A small image classifier, trained from scratch.
Model: 3.42M parameters, 64-pixel images, arch vgg, norm batchnorm, widths [48, 96, 192, 384].
Training: soap at rate 0.0048, 11700 steps, batches of 256, held-out accuracy 100%.
Data: trained on microscope photos of single blood and bone marrow cells, 15.4 epochs.
Rows from block 2 of a small image classifier, named by matrix and row number. Each number is 200 + 30 x the weight over its row's rms, rounded and kept within 0 to 999. All counts start at 0.
After each channel's rows are labels from the 100 images, of 14848, where the channel reaches its highest value: "colour at peak" is the nearest of a few named colours to the mean colour under the peak; "strongest on" is what is common among them. Only what is clearly more common there than usual is listed. The data: microscope photos of single blood and bone marrow cells. In brackets: how many of the 100, against the usual share in percent.
# conv: 3x3 conv (model.blocks.2.conv.weight, 96x48x3x3, each kernel summed), inputs 0-47

conv.79,156,166,232,178,169,162,189,224,176,160,232,176,170,188,188,163,169,212,222,172,241,175,161,176,210,225,191,183,228,153,165,172,192,269,173,215,143,172,239,181,176,201,232,189,231,237,218,183
colour at peak: purple (63 vs 19.2)
strongest on: smear: peripheral blood (100 vs 16.2); cell type: segmented neutrophil (81 vs 20)

conv.50,178,225,173,176,195,188,162,192,204,179,185,164,136,215,156,171,138,200,176,253,199,204,188,174,180,220,252,122,183,202,178,147,212,208,218,196,194,186,208,167,173,161,250,238,188,220,209,183
colour at peak: pink (54 vs 22)
strongest on: smear: peripheral blood (100 vs 16.2)

conv.37,187,210,210,264,170,179,184,166,211,182,212,150,191,270,166,177,184,226,200,196,158,198,192,152,201,182,191,145,186,209,208,137,207,247,143,210,178,216,207,236,178,224,194,162,221,226,202,155
colour at peak: pink (61 vs 22)
strongest on: smear: peripheral blood (100 vs 16.2); cell type: segmented neutrophil (64 vs 20)

conv.62,179,233,231,244,188,186,209,233,178,197,197,159,208,241,222,180,186,167,198,167,211,164,191,165,251,214,216,180,271,176,183,233,237,246,195,214,157,170,225,158,184,261,180,149,224,207,182,192
colour at peak: purple (79 vs 19.2)
strongest on: smear: peripheral blood (100 vs 16.2); cell type: segmented neutrophil (84 vs 20)

conv.29,195,191,194,194,236,195,138,161,230,178,198,154,152,205,145,168,182,224,189,273,187,220,201,189,192,205,203,160,147,191,175,109,231,219,200,211,179,223,204,178,156,197,203,208,231,208,196,205
colour at peak: pink (94 vs 22)
strongest on: smear: peripheral blood (100 vs 16.2)

conv.12,188,191,176,187,212,204,187,152,209,169,164,214,151,216,195,195,176,171,204,318,139,207,232,215,191,201,193,182,161,194,178,145,216,218,178,199,211,191,205,160,196,197,177,250,163,207,201,170
colour at peak: pink (80 vs 22)
strongest on: smear: peripheral blood (98 vs 16.2)

conv.4,178,238,169,218,174,170,187,201,196,169,191,151,171,248,173,169,147,223,178,207,222,185,201,174,183,227,238,120,163,199,211,112,180,204,175,183,204,201,235,220,182,196,216,209,151,207,183,189
colour at peak: pink (54 vs 22)
strongest on: smear: peripheral blood (100 vs 16.2); cell type: segmented neutrophil (44 vs 20)

conv.53,196,215,199,233,207,195,161,179,215,180,178,143,160,248,133,178,171,226,193,239,176,210,200,191,205,202,222,130,187,210,187,101,239,227,184,205,196,192,184,181,169,239,186,181,214,210,200,177
colour at peak: pink (63 vs 22)
strongest on: smear: peripheral blood (100 vs 16.2); cell type: segmented neutrophil (54 vs 20)

conv.69,183,200,256,207,193,187,216,229,172,189,212,190,216,241,235,183,190,157,217,168,224,173,159,189,269,210,202,208,262,195,176,243,215,265,178,225,149,182,256,195,178,235,217,160,225,216,193,198
colour at peak: purple (73 vs 19.2)
strongest on: smear: peripheral blood (100 vs 16.2); cell type: segmented neutrophil (83 vs 20)

conv.75,181,198,170,182,220,184,159,171,243,174,206,157,171,204,142,168,174,236,197,269,184,234,229,204,178,203,220,151,153,216,172,113,222,207,208,225,168,214,205,201,166,197,213,216,212,189,203,236
colour at peak: pink (92 vs 22)
strongest on: smear: peripheral blood (100 vs 16.2)

conv.36,200,197,185,197,235,199,143,168,232,188,176,158,137,222,160,166,178,212,195,280,189,209,208,189,196,190,192,158,139,208,186,115,233,225,199,206,192,220,198,185,162,172,208,221,227,206,204,187
colour at peak: pink (96 vs 22)
strongest on: smear: peripheral blood (100 vs 16.2)

conv.74,183,183,200,215,207,184,145,172,235,177,217,155,158,225,137,149,196,243,206,238,177,229,229,182,199,180,207,148,159,210,172,116,205,245,207,209,170,202,217,193,155,199,211,213,225,205,194,213
colour at peak: pink (90 vs 22)
strongest on: smear: peripheral blood (100 vs 16.2)

conv.11,188,214,254,195,197,167,209,236,176,172,206,187,205,233,226,183,201,153,209,149,233,173,164,186,257,195,201,206,264,197,178,241,205,267,167,226,158,182,260,205,177,225,220,167,233,211,196,188
colour at peak: purple (53 vs 19.2); blue (41 vs 10.4)
strongest on: smear: peripheral blood (100 vs 16.2); cell type: segmented neutrophil (81 vs 20)

conv.65,202,217,204,237,200,190,154,187,206,183,176,148,153,251,133,175,168,220,183,236,168,208,199,195,217,198,219,139,184,208,189,122,242,235,196,202,191,178,184,163,170,253,189,185,205,207,205,161
colour at peak: pink (61 vs 22)
strongest on: smear: peripheral blood (100 vs 16.2); cell type: segmented neutrophil (54 vs 20)

conv.86,155,202,228,230,179,165,185,222,183,152,217,136,178,231,154,151,160,203,201,200,206,174,173,156,211,217,200,166,237,174,182,166,220,250,209,223,154,175,206,150,176,250,197,169,216,205,209,172
colour at peak: purple (81 vs 19.2)
strongest on: smear: peripheral blood (100 vs 16.2); cell type: segmented neutrophil (59 vs 20)

conv.55,175,217,250,188,191,161,193,230,176,154,214,191,203,206,211,165,170,155,211,148,251,162,166,187,250,216,193,198,257,191,181,212,217,252,173,221,143,178,254,195,188,215,247,176,228,216,210,194
colour at peak: purple (68 vs 19.2)
strongest on: smear: peripheral blood (100 vs 16.2); cell type: segmented neutrophil (80 vs 20)

conv.67,210,183,204,251,183,170,220,164,196,249,212,162,208,240,200,203,191,246,204,209,170,173,177,166,186,212,210,150,137,196,218,200,193,249,162,184,172,206,229,260,188,200,194,143,233,227,167,144
colour at peak: pink (49 vs 22)
strongest on: smear: peripheral blood (100 vs 16.2); cell type: segmented neutrophil (85 vs 20)

conv.15,205,214,236,229,169,160,183,168,192,190,211,134,189,264,169,168,179,225,186,196,181,195,191,163,211,197,190,141,162,198,200,157,194,256,163,206,174,212,221,255,180,173,204,158,211,226,203,143
colour at peak: pink (49 vs 22)
strongest on: smear: peripheral blood (100 vs 16.2); cell type: segmented neutrophil (63 vs 20)

conv.18,200,178,166,180,201,206,177,207,218,187,177,203,167,212,163,183,203,282,221,181,183,240,211,176,139,222,199,177,153,188,145,122,185,199,220,180,198,242,205,225,183,159,243,218,166,188,175,225
colour at peak: pink (96 vs 22)
strongest on: smear: peripheral blood (99 vs 16.2)

conv.78,192,199,186,210,202,166,134,186,223,208,202,168,158,231,180,162,168,203,192,260,215,204,191,145,203,216,220,135,148,213,196,147,199,224,235,188,206,183,182,182,156,129,231,222,219,201,217,176
colour at peak: pink (86 vs 22)
strongest on: smear: peripheral blood (100 vs 16.2)

conv.88,205,205,180,227,209,183,143,157,227,191,192,162,142,243,151,166,179,227,207,271,186,219,201,200,189,208,214,151,158,208,172,113,228,205,183,213,191,217,211,195,145,188,190,191,215,209,210,188
colour at peak: pink (86 vs 22)
strongest on: smear: peripheral blood (100 vs 16.2)

conv.27,185,224,247,224,188,190,205,246,168,185,190,155,215,248,226,189,180,157,204,178,216,166,191,173,253,221,216,182,262,178,182,237,230,232,194,218,163,171,238,156,182,254,204,144,231,194,185,208
colour at peak: purple (84 vs 19.2)
strongest on: smear: peripheral blood (100 vs 16.2); cell type: segmented neutrophil (80 vs 20)

conv.66,190,235,212,249,199,166,177,212,194,191,168,149,167,250,154,171,151,210,200,243,161,195,179,169,190,214,224,149,208,214,177,122,238,223,199,221,195,167,164,155,189,234,182,185,198,205,221,177
colour at peak: pink (51 vs 22)
strongest on: smear: peripheral blood (100 vs 16.2); cell type: segmented neutrophil (82 vs 20)

conv.59,181,172,204,226,181,174,156,223,180,161,183,136,135,223,143,158,160,205,195,207,186,173,181,181,219,204,214,147,219,182,180,140,238,238,198,200,177,170,216,165,192,259,199,189,196,214,217,176
colour at peak: purple (52 vs 19.2)
strongest on: smear: peripheral blood (100 vs 16.2); cell type: segmented neutrophil (65 vs 20)

conv.83,173,224,161,205,170,145,186,167,209,212,207,147,174,244,177,167,148,238,181,238,197,218,198,172,195,230,226,131,117,194,199,166,164,216,209,185,206,206,208,204,187,166,210,198,205,203,163,162
colour at peak: white (57 vs 24.2)
strongest on: smear: peripheral blood (100 vs 16.2)

conv.85,185,197,204,169,202,148,156,186,211,171,195,195,159,189,153,162,166,188,207,221,214,216,176,180,205,222,243,153,192,180,163,140,199,242,197,191,150,194,235,153,163,205,262,221,214,250,235,187
colour at peak: purple (48 vs 19.2)
strongest on: smear: peripheral blood (100 vs 16.2); cell type: segmented neutrophil (85 vs 20)

conv.57,172,195,231,166,202,152,184,220,190,171,216,175,178,151,187,155,163,189,199,182,263,184,184,168,219,227,212,192,214,160,175,166,198,231,177,198,138,173,233,168,194,201,280,215,204,235,246,190
colour at peak: purple (57 vs 19.2)
strongest on: smear: peripheral blood (100 vs 16.2); cell type: segmented neutrophil (84 vs 20)

conv.6,180,207,202,226,206,177,152,185,265,172,192,149,167,236,139,164,195,256,204,221,173,221,222,187,188,201,217,143,150,207,182,114,225,219,168,207,172,213,215,197,188,224,202,197,220,202,198,203
colour at peak: pink (95 vs 22)
strongest on: smear: peripheral blood (100 vs 16.2)

conv.30,183,206,254,207,182,179,194,236,171,176,202,176,217,242,222,179,188,159,210,154,227,162,162,169,263,209,205,206,264,188,182,225,218,258,182,219,153,179,247,191,172,232,208,150,227,215,191,194
colour at peak: purple (72 vs 19.2)
strongest on: smear: peripheral blood (100 vs 16.2); cell type: segmented neutrophil (77 vs 20)

conv.70,192,227,213,189,203,175,171,187,252,168,206,179,170,199,160,166,155,228,201,216,198,241,224,210,210,215,239,145,173,200,168,100,200,203,187,222,151,192,192,190,180,198,267,238,202,188,197,226
colour at peak: pink (95 vs 22)
strongest on: smear: peripheral blood (100 vs 16.2)

conv.87,207,213,192,188,224,200,125,171,220,199,194,151,132,219,157,175,182,225,194,280,184,235,226,205,200,218,220,156,147,192,193,124,220,198,195,220,188,206,195,182,159,178,209,206,184,183,197,187
colour at peak: pink (78 vs 22)
strongest on: smear: peripheral blood (100 vs 16.2)