From a checkpoint of a small image classifier.
Model: 3.42M parameters, 64-pixel images, arch vgg, norm batchnorm, depths [2, 3, 4, 2], widths [48, 96, 192, 384].
Training: soap at rate 0.0048, 11700 steps, batches of 256, held-out accuracy 100%.
Data: trained on microscope photos of single blood and bone marrow cells, 194171 training examples, 15.4 epochs.
Rows from block 2, named by matrix and row number. Each number is 128 + 32 x the weight over the matrix's rms, rounded and kept within 0 to 255. All counts start at 0.
# conv: 3x3 conv (model.blocks.2.conv.weight, 96x48x3x3), inputs 42-47, a 3x3 kernel for each
conv.0 [111 117 153 139 171 155 132 164 165 172 124 130 150 119 121 164 165 118 169  96 169 157 143 129 129 127 137  99  90 171 185 126  88  78 205 136 108 185 173 122 190 104 153  52 105 119 162 135 141 139 132 123 134 116]
conv.1 [135  88 100 124 189 126 120 165 124 174 119  75 109 111  84 123 152 123 166 129 161 116 140 126 135 121 121 137  94 160 133 145 122  90 155 162 124 156 124  80 124 166 180  53 154 101 129 128  99 113 107 128 126 153]
conv.2 [162 129 129  84 181 126 130 101 140 129  91  93 111 115 150 120  80 130 168 106 228 119 142 128  72 151 139 150 138 165 164 131 129  98 157 129 157  74 153 141  94 142 137  66 175 100  87 132 106  94 107 130  89 162]
conv.3 [128 147  86 112  99 142 119 151 131 155  89 102  97 103 101  38 120 144 166 175  70 142 101 174 100 184 129 118 101 130 148 170  93 124 142 126 109  72 143  87 149 162 133 137 139 131 161  95 143 105 138 129  94 132]
conv.4 [128 108 101 154 164 112 153 135 138 143 136  68  88 145 148 139 166 142  79 116 157 126 150 107 107  99  82 137 179  55  80 172 166 129 102 149  50 148 168 145  17 130 205  99 144 133 144 116 123 112 106 128 150 113]
conv.5 [113 112 129 113 163 165 114 122 130 154 103  86 115 108 157 198 199 146  93 139 126 128 146  69  73 127 138  90 136 115  95 139 106 123 133 126  99  65  78 107 130 169 173  76 134  91 155  63 116 105  89 125 135 187]
conv.6 [142  83 119 133 156 117 131 140 136 179 163  79 111 134  73 120 147 139 152 145 134 139 176 107 135 111 108 114  62 193 157 123  81  91 185 151 108 146 154 126 163 126 150  40 134  98 131 154 108 134 142 121 118 155]
conv.7 [126 146 148 180 132 190 136 130 156 159 129 159  98 132 163 131 141  88 114 119 111 113 135 140 183 120 100 154 145 100 177  72 198 155  93 154 135 105 104 169 159  77 200 150 146 153 149  93 100 112 150 130 120  85]
conv.8 [188 164  66 107  82 142 116 153 135 133  96 118  83 147  95  60 146 126 117 197  77 162  66 135 106 182 152 123 100  91 119 161 114 179 103 109 125 125 134 106  89 116 105 119 182  97 152  83 127 146 133 151  97 114]
conv.9 [164 164 199 168 152  78 114 142 171 102 139 114 166 124 161 151 141  75  81 154 145 144 108  87 175 115 202 183 119  90 133 182 109 165 138 156 198 130 110 117 168 150 128 125 131 102 131 135 151 130 120 103  99 123]
conv.10 [133 114 127 110 156 126 122 134 129 122 114  77 143 117 102 127 119 138 166 130 161  97 155 104 110 148 125 146 137 158 109 156 111 102 173 110  74 140 145 143  76 106 159  52 198  79 114 110 142  61 164 140 119 115]
conv.11 [135 172 158  90 156  94 146 132 132 165  88 107 136  78 125  89 119 141 109 173 145 199  93 129  88 165 154 177  91 112  93 103 139 141 187 145 166 142 137 130 126 116 103 122 100  84 164  99 149 102 164 109 122 120]
conv.12 [ 50 103 121 161 132 122 146 177  85 151 169 116 119 111 117 183 147 163  79  84 137 116 139 117 102 154 132 161 150 108 150  85 121 202  83 110 165 119  80 201 133 129  54 150 124  57 207  86 160 106 136 124  56 146]
conv.13 [ 72 149 133  78 166 113 115  99 176  54 133 141 103 107 162 154 170 157 159 149 113 108  63  90  92 156 115  99  82 120 153 127 127 122 135 118 121  96 127 136 104 126  75 159 114 131 171 108 100 109 150 101 167 127]
conv.58 [128 126  85 108 115 124 158 129 146  99 178 117  90 122 100  95 124 140 127 120 132 120 113  86 131 157 148 139 100 145 106 120 101 158  93 141 100  61 136 119 147 109 126 136 162 131 119 106 136 114 142  89 120 114]
conv.59 [138 116 125 117 135 151 112 149 108 135 116 130 128 151  83 129 121 128 140 144 107  93 145 115 150 170  81 124 140 102 135 116 126 183 139 124 119 135  94 129 131 191 101 155 142 126 116  92 188  80 159  89 116 121]
conv.60 [188 221 131 154 151 127  74 112  93 161 123 120 161 143  90 117 122  84 116 177  88 136 131 157 132 160 123 139 144  82 162 110 136 196 130 135 167 151 117 131 107 160 125 134 117  87 143 151 148 138  94 137  85 129]
conv.61 [104 121 127 132 108 118 178 144 212  83  94  88 172 183 192 114 150 187  66  72  81 125 123  80 130 128 154 139  48  51 152 113 157 163 115 150  93  99  46 184  99 144 142 180 161 139 170 175  74 105 147 143 134  84]
conv.62 [117 147 124  93 117  70 119 133 175 191 102  51  77 128 120  92  97 146 170 127  85 157 101 139 117 165 161 153  74 129 129 124 123 173 127 140 125  86 155 114 121 114 115 120 149  85 198  95 142 116 113 128  90 161]
conv.63 [229 186 126 152 199  85  93 140 136 110 145 106 180 144 145 172  85  44  97 193  91 126 123 110 133 167 104 202 152  66 134 103 167 213  99 103 171 197  53 178  97 150 143 146 144  66 109 172 124 135 175 165 141 143]
conv.64 [135 183 191 122 150 135 101  80 145 141 128  75 128 143  98  86 139 134 141 131 173 123 169 101  92 137 175 147 138  99 135 139 159 165 119 181 149 163 135 182 149 115  80  84 123 103 122 111 141 110 162  44 102 133]
conv.65 [ 99 116 137 139 127  95 130 151 128 110 100 117 130 133 118 129 142 134  98  76 143 138 163 128 141 178  99 115 142 142 132 117 137 190  94 102 123 100  80 177 175 136  40 160 175  79 143 110 104 111 112 141 116 131]
conv.66 [ 95 110 130 129 125 113 134 159 106  87 112 129 118 119 116 158 123 146 119 103 124 116 152 130 132 155 115 135 112 142 105 144 146 166  75 140  83  73 120 174 178 138 143 150 154 112  96 113 102 119 158 149 110 126]
conv.67 [ 92 136 124  98 124 169 112 134 144 113  73 157 130 109  63  76 139 107 147 119 199 120 135  97 106 162 174  90 221 162 142 123 121 122 118 139  93  36  97  89 163 124 136 123 182 127  36 171  80 125  66 130 139  95]
conv.68 [128 105 157 134 112  70 146 191 110 130 121  99 121  99 116 202 147 148 119 143 162 117 143 119 148 183 126 124 123 171 137  61 127 150 133 109 161 162  69 163 196 126  57  96 144 106 131 104 147 145 122 127 113 154]
conv.69 [143 192 107 137 106 148 127 118 126 174  83 107 129 108  87  89 140 114 139 150 126 188  95 157  56 180 139 153 149  66 123 132 145 169 135 130 131 132 163 134 127 113 115  96 119  85 131 113 101 159 164 137 122 135]
conv.70 [127  82 141 176 230 126 152 152 174 166 142  88 124 166 127 166 173 119 128 143 132 147 121  94 152 144  98 128 124  98 159 113  90  96 124 181 114 189 141 115 113 125 184  37 126 146 135 125 176 102 134 135 131 150]
conv.71 [163 172 113 132  90 151 128  86 156 133 106 112 135 116  86  43 144 105 145 200  52 172  86 175  70 177 167 116 147  56 114 153 133 185 128 126 116 129 166 122 116 105 116  99 137  95 147 109 112 120 160 147  98 146]
conv.72 [134  92 134  92 167  94 116 127 153 149 139  88 114  93 108 111 118 111 147 105 165 111 140 106 147 140 148 132 176 173 142 136  86 116 130 143 117 143 118  92 162 163 104  83 158  79 100 134 113 115 106 118  80 151]
conv.73 [145 113 180 178 185 122 161 144 138 123 120 148 165 167 110 191 173 104 106 116 128 134 149 129  82 125 149 111 110 118 171 109 139 207 126 148 126 144 120 186 170 131 137  90 107 137 131  73 139 122 132 132 132 124]
conv.74 [139  70 147 122 166 103 113 159 160 172 167  87 139  91  85 170 147 128 188  98 149 155 131 141 128 137  87 127  78 157 164  96 124 101 202 114 105 204  90 144 132 191 121  50 100 142 142 122 111 123 171 150 134  92]
conv.75 [137  94 130 151 127  90 116 181 164 177 109  97 152  85 123 141 189 125 122 115 142 173 137  98 150 125 122  75 134 141 150  54 130 139 185 112 152 149 109 143 133 202  98  91  84 109 142 142 168 142 128 138 156 130]
conv.76 [ 90 110  84 114  75 190 139 161 169 179 106 162 122 146 185 125  99 143 163 161  77 120 140  80 120 160 148 124 132  96 105 130 139 162 124  67 112 120 112 130 123 156 120 108 114 156 114 162 132 104  74 137 161 115]
conv.77 [141  91 109  97  91 127 166 146 169 111 119  99 182 198 150 121 104 123 101 115 142  75 107 110 134 120 138 144 134  76 115 170 147 142 100 135  91  84 127 144  54 127 169 129 145 130 161 100  91 146  96 123 193 115]
conv.78 [158 141 107 104  93 187 179 127 140 152 111 122 141 159 101 119 136 171  84 133 136 172 118 155 147 120 140 121 106 147 102  99 154 189 121 117 117  77  68 178 182 127 158 177 114 156 127 126 104 120 107  92 128 126]
conv.79 [178 167 162 135 159 176  44 120  99 134 117 105 149 172  99  86 148 113 157 158 127 129 203  88 123 110 142 147 139 133 133 107 112 165 175 144 140 152 141 186 172 121 109  61 121  95 150  99 144 124 128 111 120 133]
conv.80 [149  91 129 120 127  80 142 178 140 142 107 100 131 113 103 148 169 121 130  73 156 139 149 153 106 147 123  82 160 168 173  88 120 152 124 101 115 127 123 159 168 139  78 129 134  90 124 118 150 151 111 150  95 155]
conv.81 [208 199 119 124 167 147 112 111  77 129 119 134 154 112  88  87 128 106 113 179 110 190 107 154  88 133 166 197 116  81  84 131 122 214 121 161 164 149 132 124 118 135 143 105 107  80  94 168 122 160 118 146  91 123]
conv.82 [ 99 125 116 130 130 128  99 110 179 127 171 195  51 149 149 169 121 100  80 134 133 115  77 164 128 118 145 138 133 110  83 123 110 166 139 109  90 110  92  97 110 128 170  95 115 162 152 140  64 128 107  70 190 162]
conv.83 [146 119 115  82 130 169 133 154 128 155 130  88  76 145 118 134 157 144  86 160 140 134 162 112 149  77 144 148 107  97 136  74 204 178  69 146 113  82 136 189 106  99 142 102  88 132  89 113  67 177  85 137 129 127]
conv.84 [103  88  94 121 118 109 127 160 165 123 133 203  54 170 238 151 131 108  94 172  84  89 102  99 159 111 136 173 133  89  94 144 101 136 169  83 112 120 108 108 152  92 103  82 167 136 130 155  82 129 129 110 118 159]
conv.85 [147 156 186 158 151  99 118 182 121 116 118 118 106 128 182 220 128  92 109 145 129 119 158 143 133 165  88 181  94 111 150 150 155 192 104 147 163 133  95 169 220  87 104 111 164 134 146 122 119 128  89 112 123 144]
conv.86 [149 107 138 109 134 137 118 107 144 109 141 126 131 120 101  80 134 122 150 124 148 128 142 116 104 163 123 116 133 103 104 150 113 189 123 134 150 126 117 179 103 168  55 156 124  89  98 122 134 146 124 145  82 128]
conv.87 [119  82 185 104 113 113 157 178 126 117 103 117 139 116 113 174 124 165 113 113 152 109 147 130 112 156  79 126 132 153 112  78 119 187  82 118 119 120  69 185 212 101  83  98 157 101 132 125 101 122 135 123 127 153]
conv.88 [ 97 113 176 105  89  58 150 192 146 134 117  73 115 106 134 185 127 137 125 127 189 116 153 139 114 149  79 147 145 190 109  84  95 182 102 119 113 105  58 186 225 157 102 121 109  70 133 107 123 151 106 140 131 162]
conv.89 [135 104  89 153  93  97 168 161 175 128 129 116 161 209 154 141 103 141 114 105  76  90 106 107 162 145 129 135 126 101 140 123 134 188  93 174 105  89 124 152  83 121 169 169 178 130 152 136  65 157 131 142 182 131]
conv.90 [130 122 119 134  89  83 152 173 105  86 116 110 133 121 123 139 144 136 125  58 163  96 171 112 147 169 108 127 126 145 122 127 118 192  72 121 116 100  96 161 186 130  94 145 152 104 110  99 107 149 142 145 108 141]
conv.91 [ 96 132  94  97  93 106 145 158 151 150 140 166 143 191 179 106  68 115 139 110  70  50 122 104 126 176 155 166 145  60 155 110 118 151 135 133 101  93 159 128 134 109 102 127 184 135 137 148  95 145 113 141 163 100]
conv.92 [131 132 141 108 143 117 129 117 145 148  91  81 131 101 117  88 111 138 141 129 181 112 201 104  97 126 140 154 172 156 129 113 136 120 165 115  92  80 136 138 121 134 146 102 183 109 104 119 138  66 155 113  95 102]
conv.93 [108 102  89  97 101 102 141 187 169 139 143 108 150 220 175 104  93 122 133 107  78  69 134 102 108 168 168 153 128  68 175 117  96 173 135 135 125  97 149 106 110 102 120 145 162 133 180 119  83 119 122 117 174 108]
conv.94 [135 178 140  93 146 104 151 136 119 181  92  78 119 123 101  55 138 122 136 177 155 198  69 131  58 183 148 159 105 103 123 113 128 188 150 150 158 106 171 127 120 113 109  99 121  77 157 119 125 113 185 138 120 102]
conv.95 [ 54 102 112  84 141 141 107 110 158 110 164 166  53 121 170 152 154 134 125 127  82 166 107  76  92 150 126  95 143  93 142 126  96 160 127  93  63 112  91 112 136 147 134 156  92 230 151 134 114  82 103 110 134 124]