config.yaml
arch: "vgg"
model: "image classifier"
dataset: "microscope photos of single blood and bone marrow cells"
train_examples: 194171
image_size: 64
crop_scale_min: 0.5
horizontal_flip: true
translate: 0.06
rotation_deg: 5
color_jitter: 0.2
targets: ["smear"]
num_classes: 2
norm: "batchnorm"
activation: "relu"
depths: [2, 3, 4, 2]
kernel_size: 3
stem: "deep"
widths: [48, 96, 192, 384]
downsampling: "max"
loss: "cross_entropy"
head_dropout: 0.1
init: "trunc_normal_002"
optimizer: "soap"
beta2: 0.95
lr: 0.0048
beta1: 0.95
shampoo_beta: 0.95
eps: 1e-08
precondition_frequency: 20
max_precond_dim: 1536
merge_dims: false
one_sided: true
adamw_lr_other_params: 0.0012
grad_clip: 5.0
ema_decay: 0.999
steps: 11700
batch_size: 256
epochs: 15.4
lr_schedule: "cosine"
final_lr_fraction: 0.01
warmup_steps: 350
weight_decay: 0.2
adamw_weight_decay_other_params: 0.05
Rows from block 6, named by matrix and row number. Each number is 128 + 24 x the weight over its row's rms, rounded and kept within 0 to 255. All counts start at 0. Numbers have three digits each. After the name is the row's rms in percent of the matrix's.
# conv: 3x3 conv (model.blocks.6.conv.weight, 192x192x3x3), inputs 160-175, a 3x3 kernel for each
conv.70 087:156120134136119153085123092091131116179124143121120118183112114128145120116168168128189082128108144113083117147128138104112108148135146114131124139091126142154161142113117087135132127130101106141114159132153123104111144132170097119112103128084129139119114149109156120155147162156125142121074148157150137143112137135087119087146141133105134143089107091146121137121135130089128084127159126112141123067108129154112147123142139091133074
conv.71 100:156127102102119112113116143152137128130148094148080161124165151084077151146161166159145112120165116149110166162157102087123154142146163174129144068139133128158135133111111118126115127113136134157117120144088152069165131171099146124103113109113115151167140114135108141161115113140100113143145156095151111103126124127119126124141105104124134119116120123142113103122135122117116141150134108145145101138124163159111108115128119118108132
conv.72 111:118147085121142131107119120089119053088164166154128113119152131160081107117160124139153142119164110139147132126126140118127165144133089161122139090130117143121123166115119164132138119111117089120078101179152158121112103137145127164091151162124131130140163116089092135149152137123121131154145130099111144091134145128096126120125144100149143116095140122106138087135155138088126112138151135131127124142150128111138093139145133092125114
conv.73 104:110070122149154138111118143119100127120141141154102160123145123115139147113124103121153125129086134133138112098133122125130106122146117156121116107139110103129129118090073181192185118086147111102107143141169156093143125115118149113140117158122129097118149145123123125123156156126115094151128117126113065121145174145107126128119060112158173159100127122109068119152170141115110135150151114120101143129137123112063119157166133101115135
conv.74 109:097145117103187098104160150130184105134179111102068128131147145148071143133138136114158126098126127138125152128145135156093129129127141106140130119124119142124144140115099069160120125118112134188095110164097104081139086140108118113149130139118108130163105110123137134155111135142102103139138139126103136115102201103093157142097142104098187106098148131111146109098205103098149142113136127102134141143128147107138113104193099102151143
conv.75 092:085147152092156108093209129135106114131119082130120133102147146134117131118146118104116122142110108129132145105116129135137124132119127121125121131125151148113114122097125094146119108145152120099096152107091131124139142109181089129112111111126099136126143123127135120121134145146110141108134127158083128146073194100086200123088108135086178110100193119092120132078194097085193126080150116117141137151124134101113141076184107083203127
conv.76 084:100113122124156122115125147163114155151159099132102100072131151102087123140131134112061194138133116101089119092118136126122114122139153113151091101120103119160132152101121111167112140120136161130133157167107116097100182148076138068189099137120107081137096136145148124098095116137133111118119109133101118123125137115117116152104112114118159116108125154100116135133150095117112155109104138107138135140108156103116132131149104116118151
conv.77 085:090145103134086136115105126165143119128095101130101131151184133128111134110141155087112114123150099146136123157128122134094127160154163144146133132144113155157175115137110130120101133144166160150098134096108131109124123078142130136069098144141166150130142102127153150141064162151147094162140110120105130105119091131118105133089142093139088125133108153097129111131093129123091136092092155140142102141154109098130118140100122120085141
conv.78 108:198103153199091102171097124093119148135127094156102155149131119173109106143121152116140136112087119119147136128122133120121104142123153114106133138133140177115095147143136127097109123113114095128158144095095144120146120153108146133142101093120125115124135129139137126136163170101112122111143136102203112147177081103168097109188122138175088106145090114202104144164095113185096118123147118126113097136124157198115145179091113177096114
conv.79 110:153092128125107111079115112094066191129119219104080141111130140116156118127116116130119153156114130102140121145123142103142115132127121169121140115141116128139109132158092174111102111113119096059205129116219126085144156124153109085082177112174143135122158117116154098121129139123157118144106111126151105118134106092088114120152129104141087089092124114156106120119113111090107122156108159116118116126136114154099120123125104087109107
conv.80 085:113115129113131121125115115131178082117186079090181107101110105144113118126120144116138146099131090092202098088116143134121135140106123108112126147111123147094129164131130105127118107118118148180080101202065100158106121138072120163098086117102111089106136135137144119133118144122094137115117135123115123122097136137121114114115137124103133131117110112123116122104123127130113124101141125083142113111182111116110122112124131138119116
conv.81 108:186099080214099117212107134117112131105146094107142110125129139132112150142109166120138160136158107103143094103105141106138128116093144129125148117147122139113105118137098122129103118136126100122124096150099107143119124143127142149165085130125134118127120124159129108119132141136176136120114117121189081086207090123201114137168099090190092114173113141186080087202087106210113135145147153150132082103121142182087083210087112217116134
conv.82 084:126110144127127141133144085129099111105126115122104162114133095156078102166142146156153131118149179129132148127157137093134128115078171145136119123095096165091126111140140125122132111145101111113092113098125120110170082114126142135157115107113135128130111093099159125122148114142134162108153138158110143148142119153137141069109133156127138127133139081126148136125126136142132085153115176130143150125121145112145143125132147142136072
conv.83 097:144122122112156145109155110148136123127127113105128134134148136123110087082145162115160092126120096112134166137147135164113094084099160132145166134117081126122119142122116094128192092138151151139128112109118111127134102108155118113126122111149152149109117128156110103109127094113126145082151106114133118141106185145139142138141111145081199159140137132144116129110187131146125130135140083139148084132116148138120135106201148136138127
conv.84 079:159093133123161124093140137123147099130120136137116174141148094124133136164173138133160158106104157104083153114135125118096118145124121132088116143101139161142145130158127136100137119144153124143111143111122112133177138131105105160156122142016128107103116139139177132130131166137198102142090125151143117139126148129118145137160115127122154136105154127151109139132133128112156130116135167150135135114104091149116143121137131111150135
conv.85 117:152090114141135131153116142141110141121152143115137114100149119140157147142071139110135136145169135132113116087130131116184132119097130085135140120192096140097141150104152129128139133127108127116132121151170120136093137162140147149124138134112126121144138102174093161109145150132140158085147089150140090106140133146140117133145098125137125146133113127138088094158135144141114132139142109130152105122083148145096108150133134143118147
conv.86 103:150097135133111136094140117081137169146131184104099154146087097123128135161138108134119125137137140167153107148115117151126119175116129138106113145134120175123123106119134136098090135132107099115168153122182100098147137127140097124142110114121108128118148126124177122120122100102135143125133090128145087132137106126116136121164079141127101113114140113130094137135111132125128120119114110144125130151142133149109133145098133103139119
conv.87 110:150122117147114141130082140109094148161166189098102053103102123134137135099133129131125107104172157113134113094132133109127148119147119112115138115120122131155131123131128206102130100118129114109132145199186111083058137138135071110104161084135123098135123099130155134144132098115132124121114116164155103110154098131142097136169111115146090135136103131137123119158094141134095131119129112118140136122163120147124118160084133131092136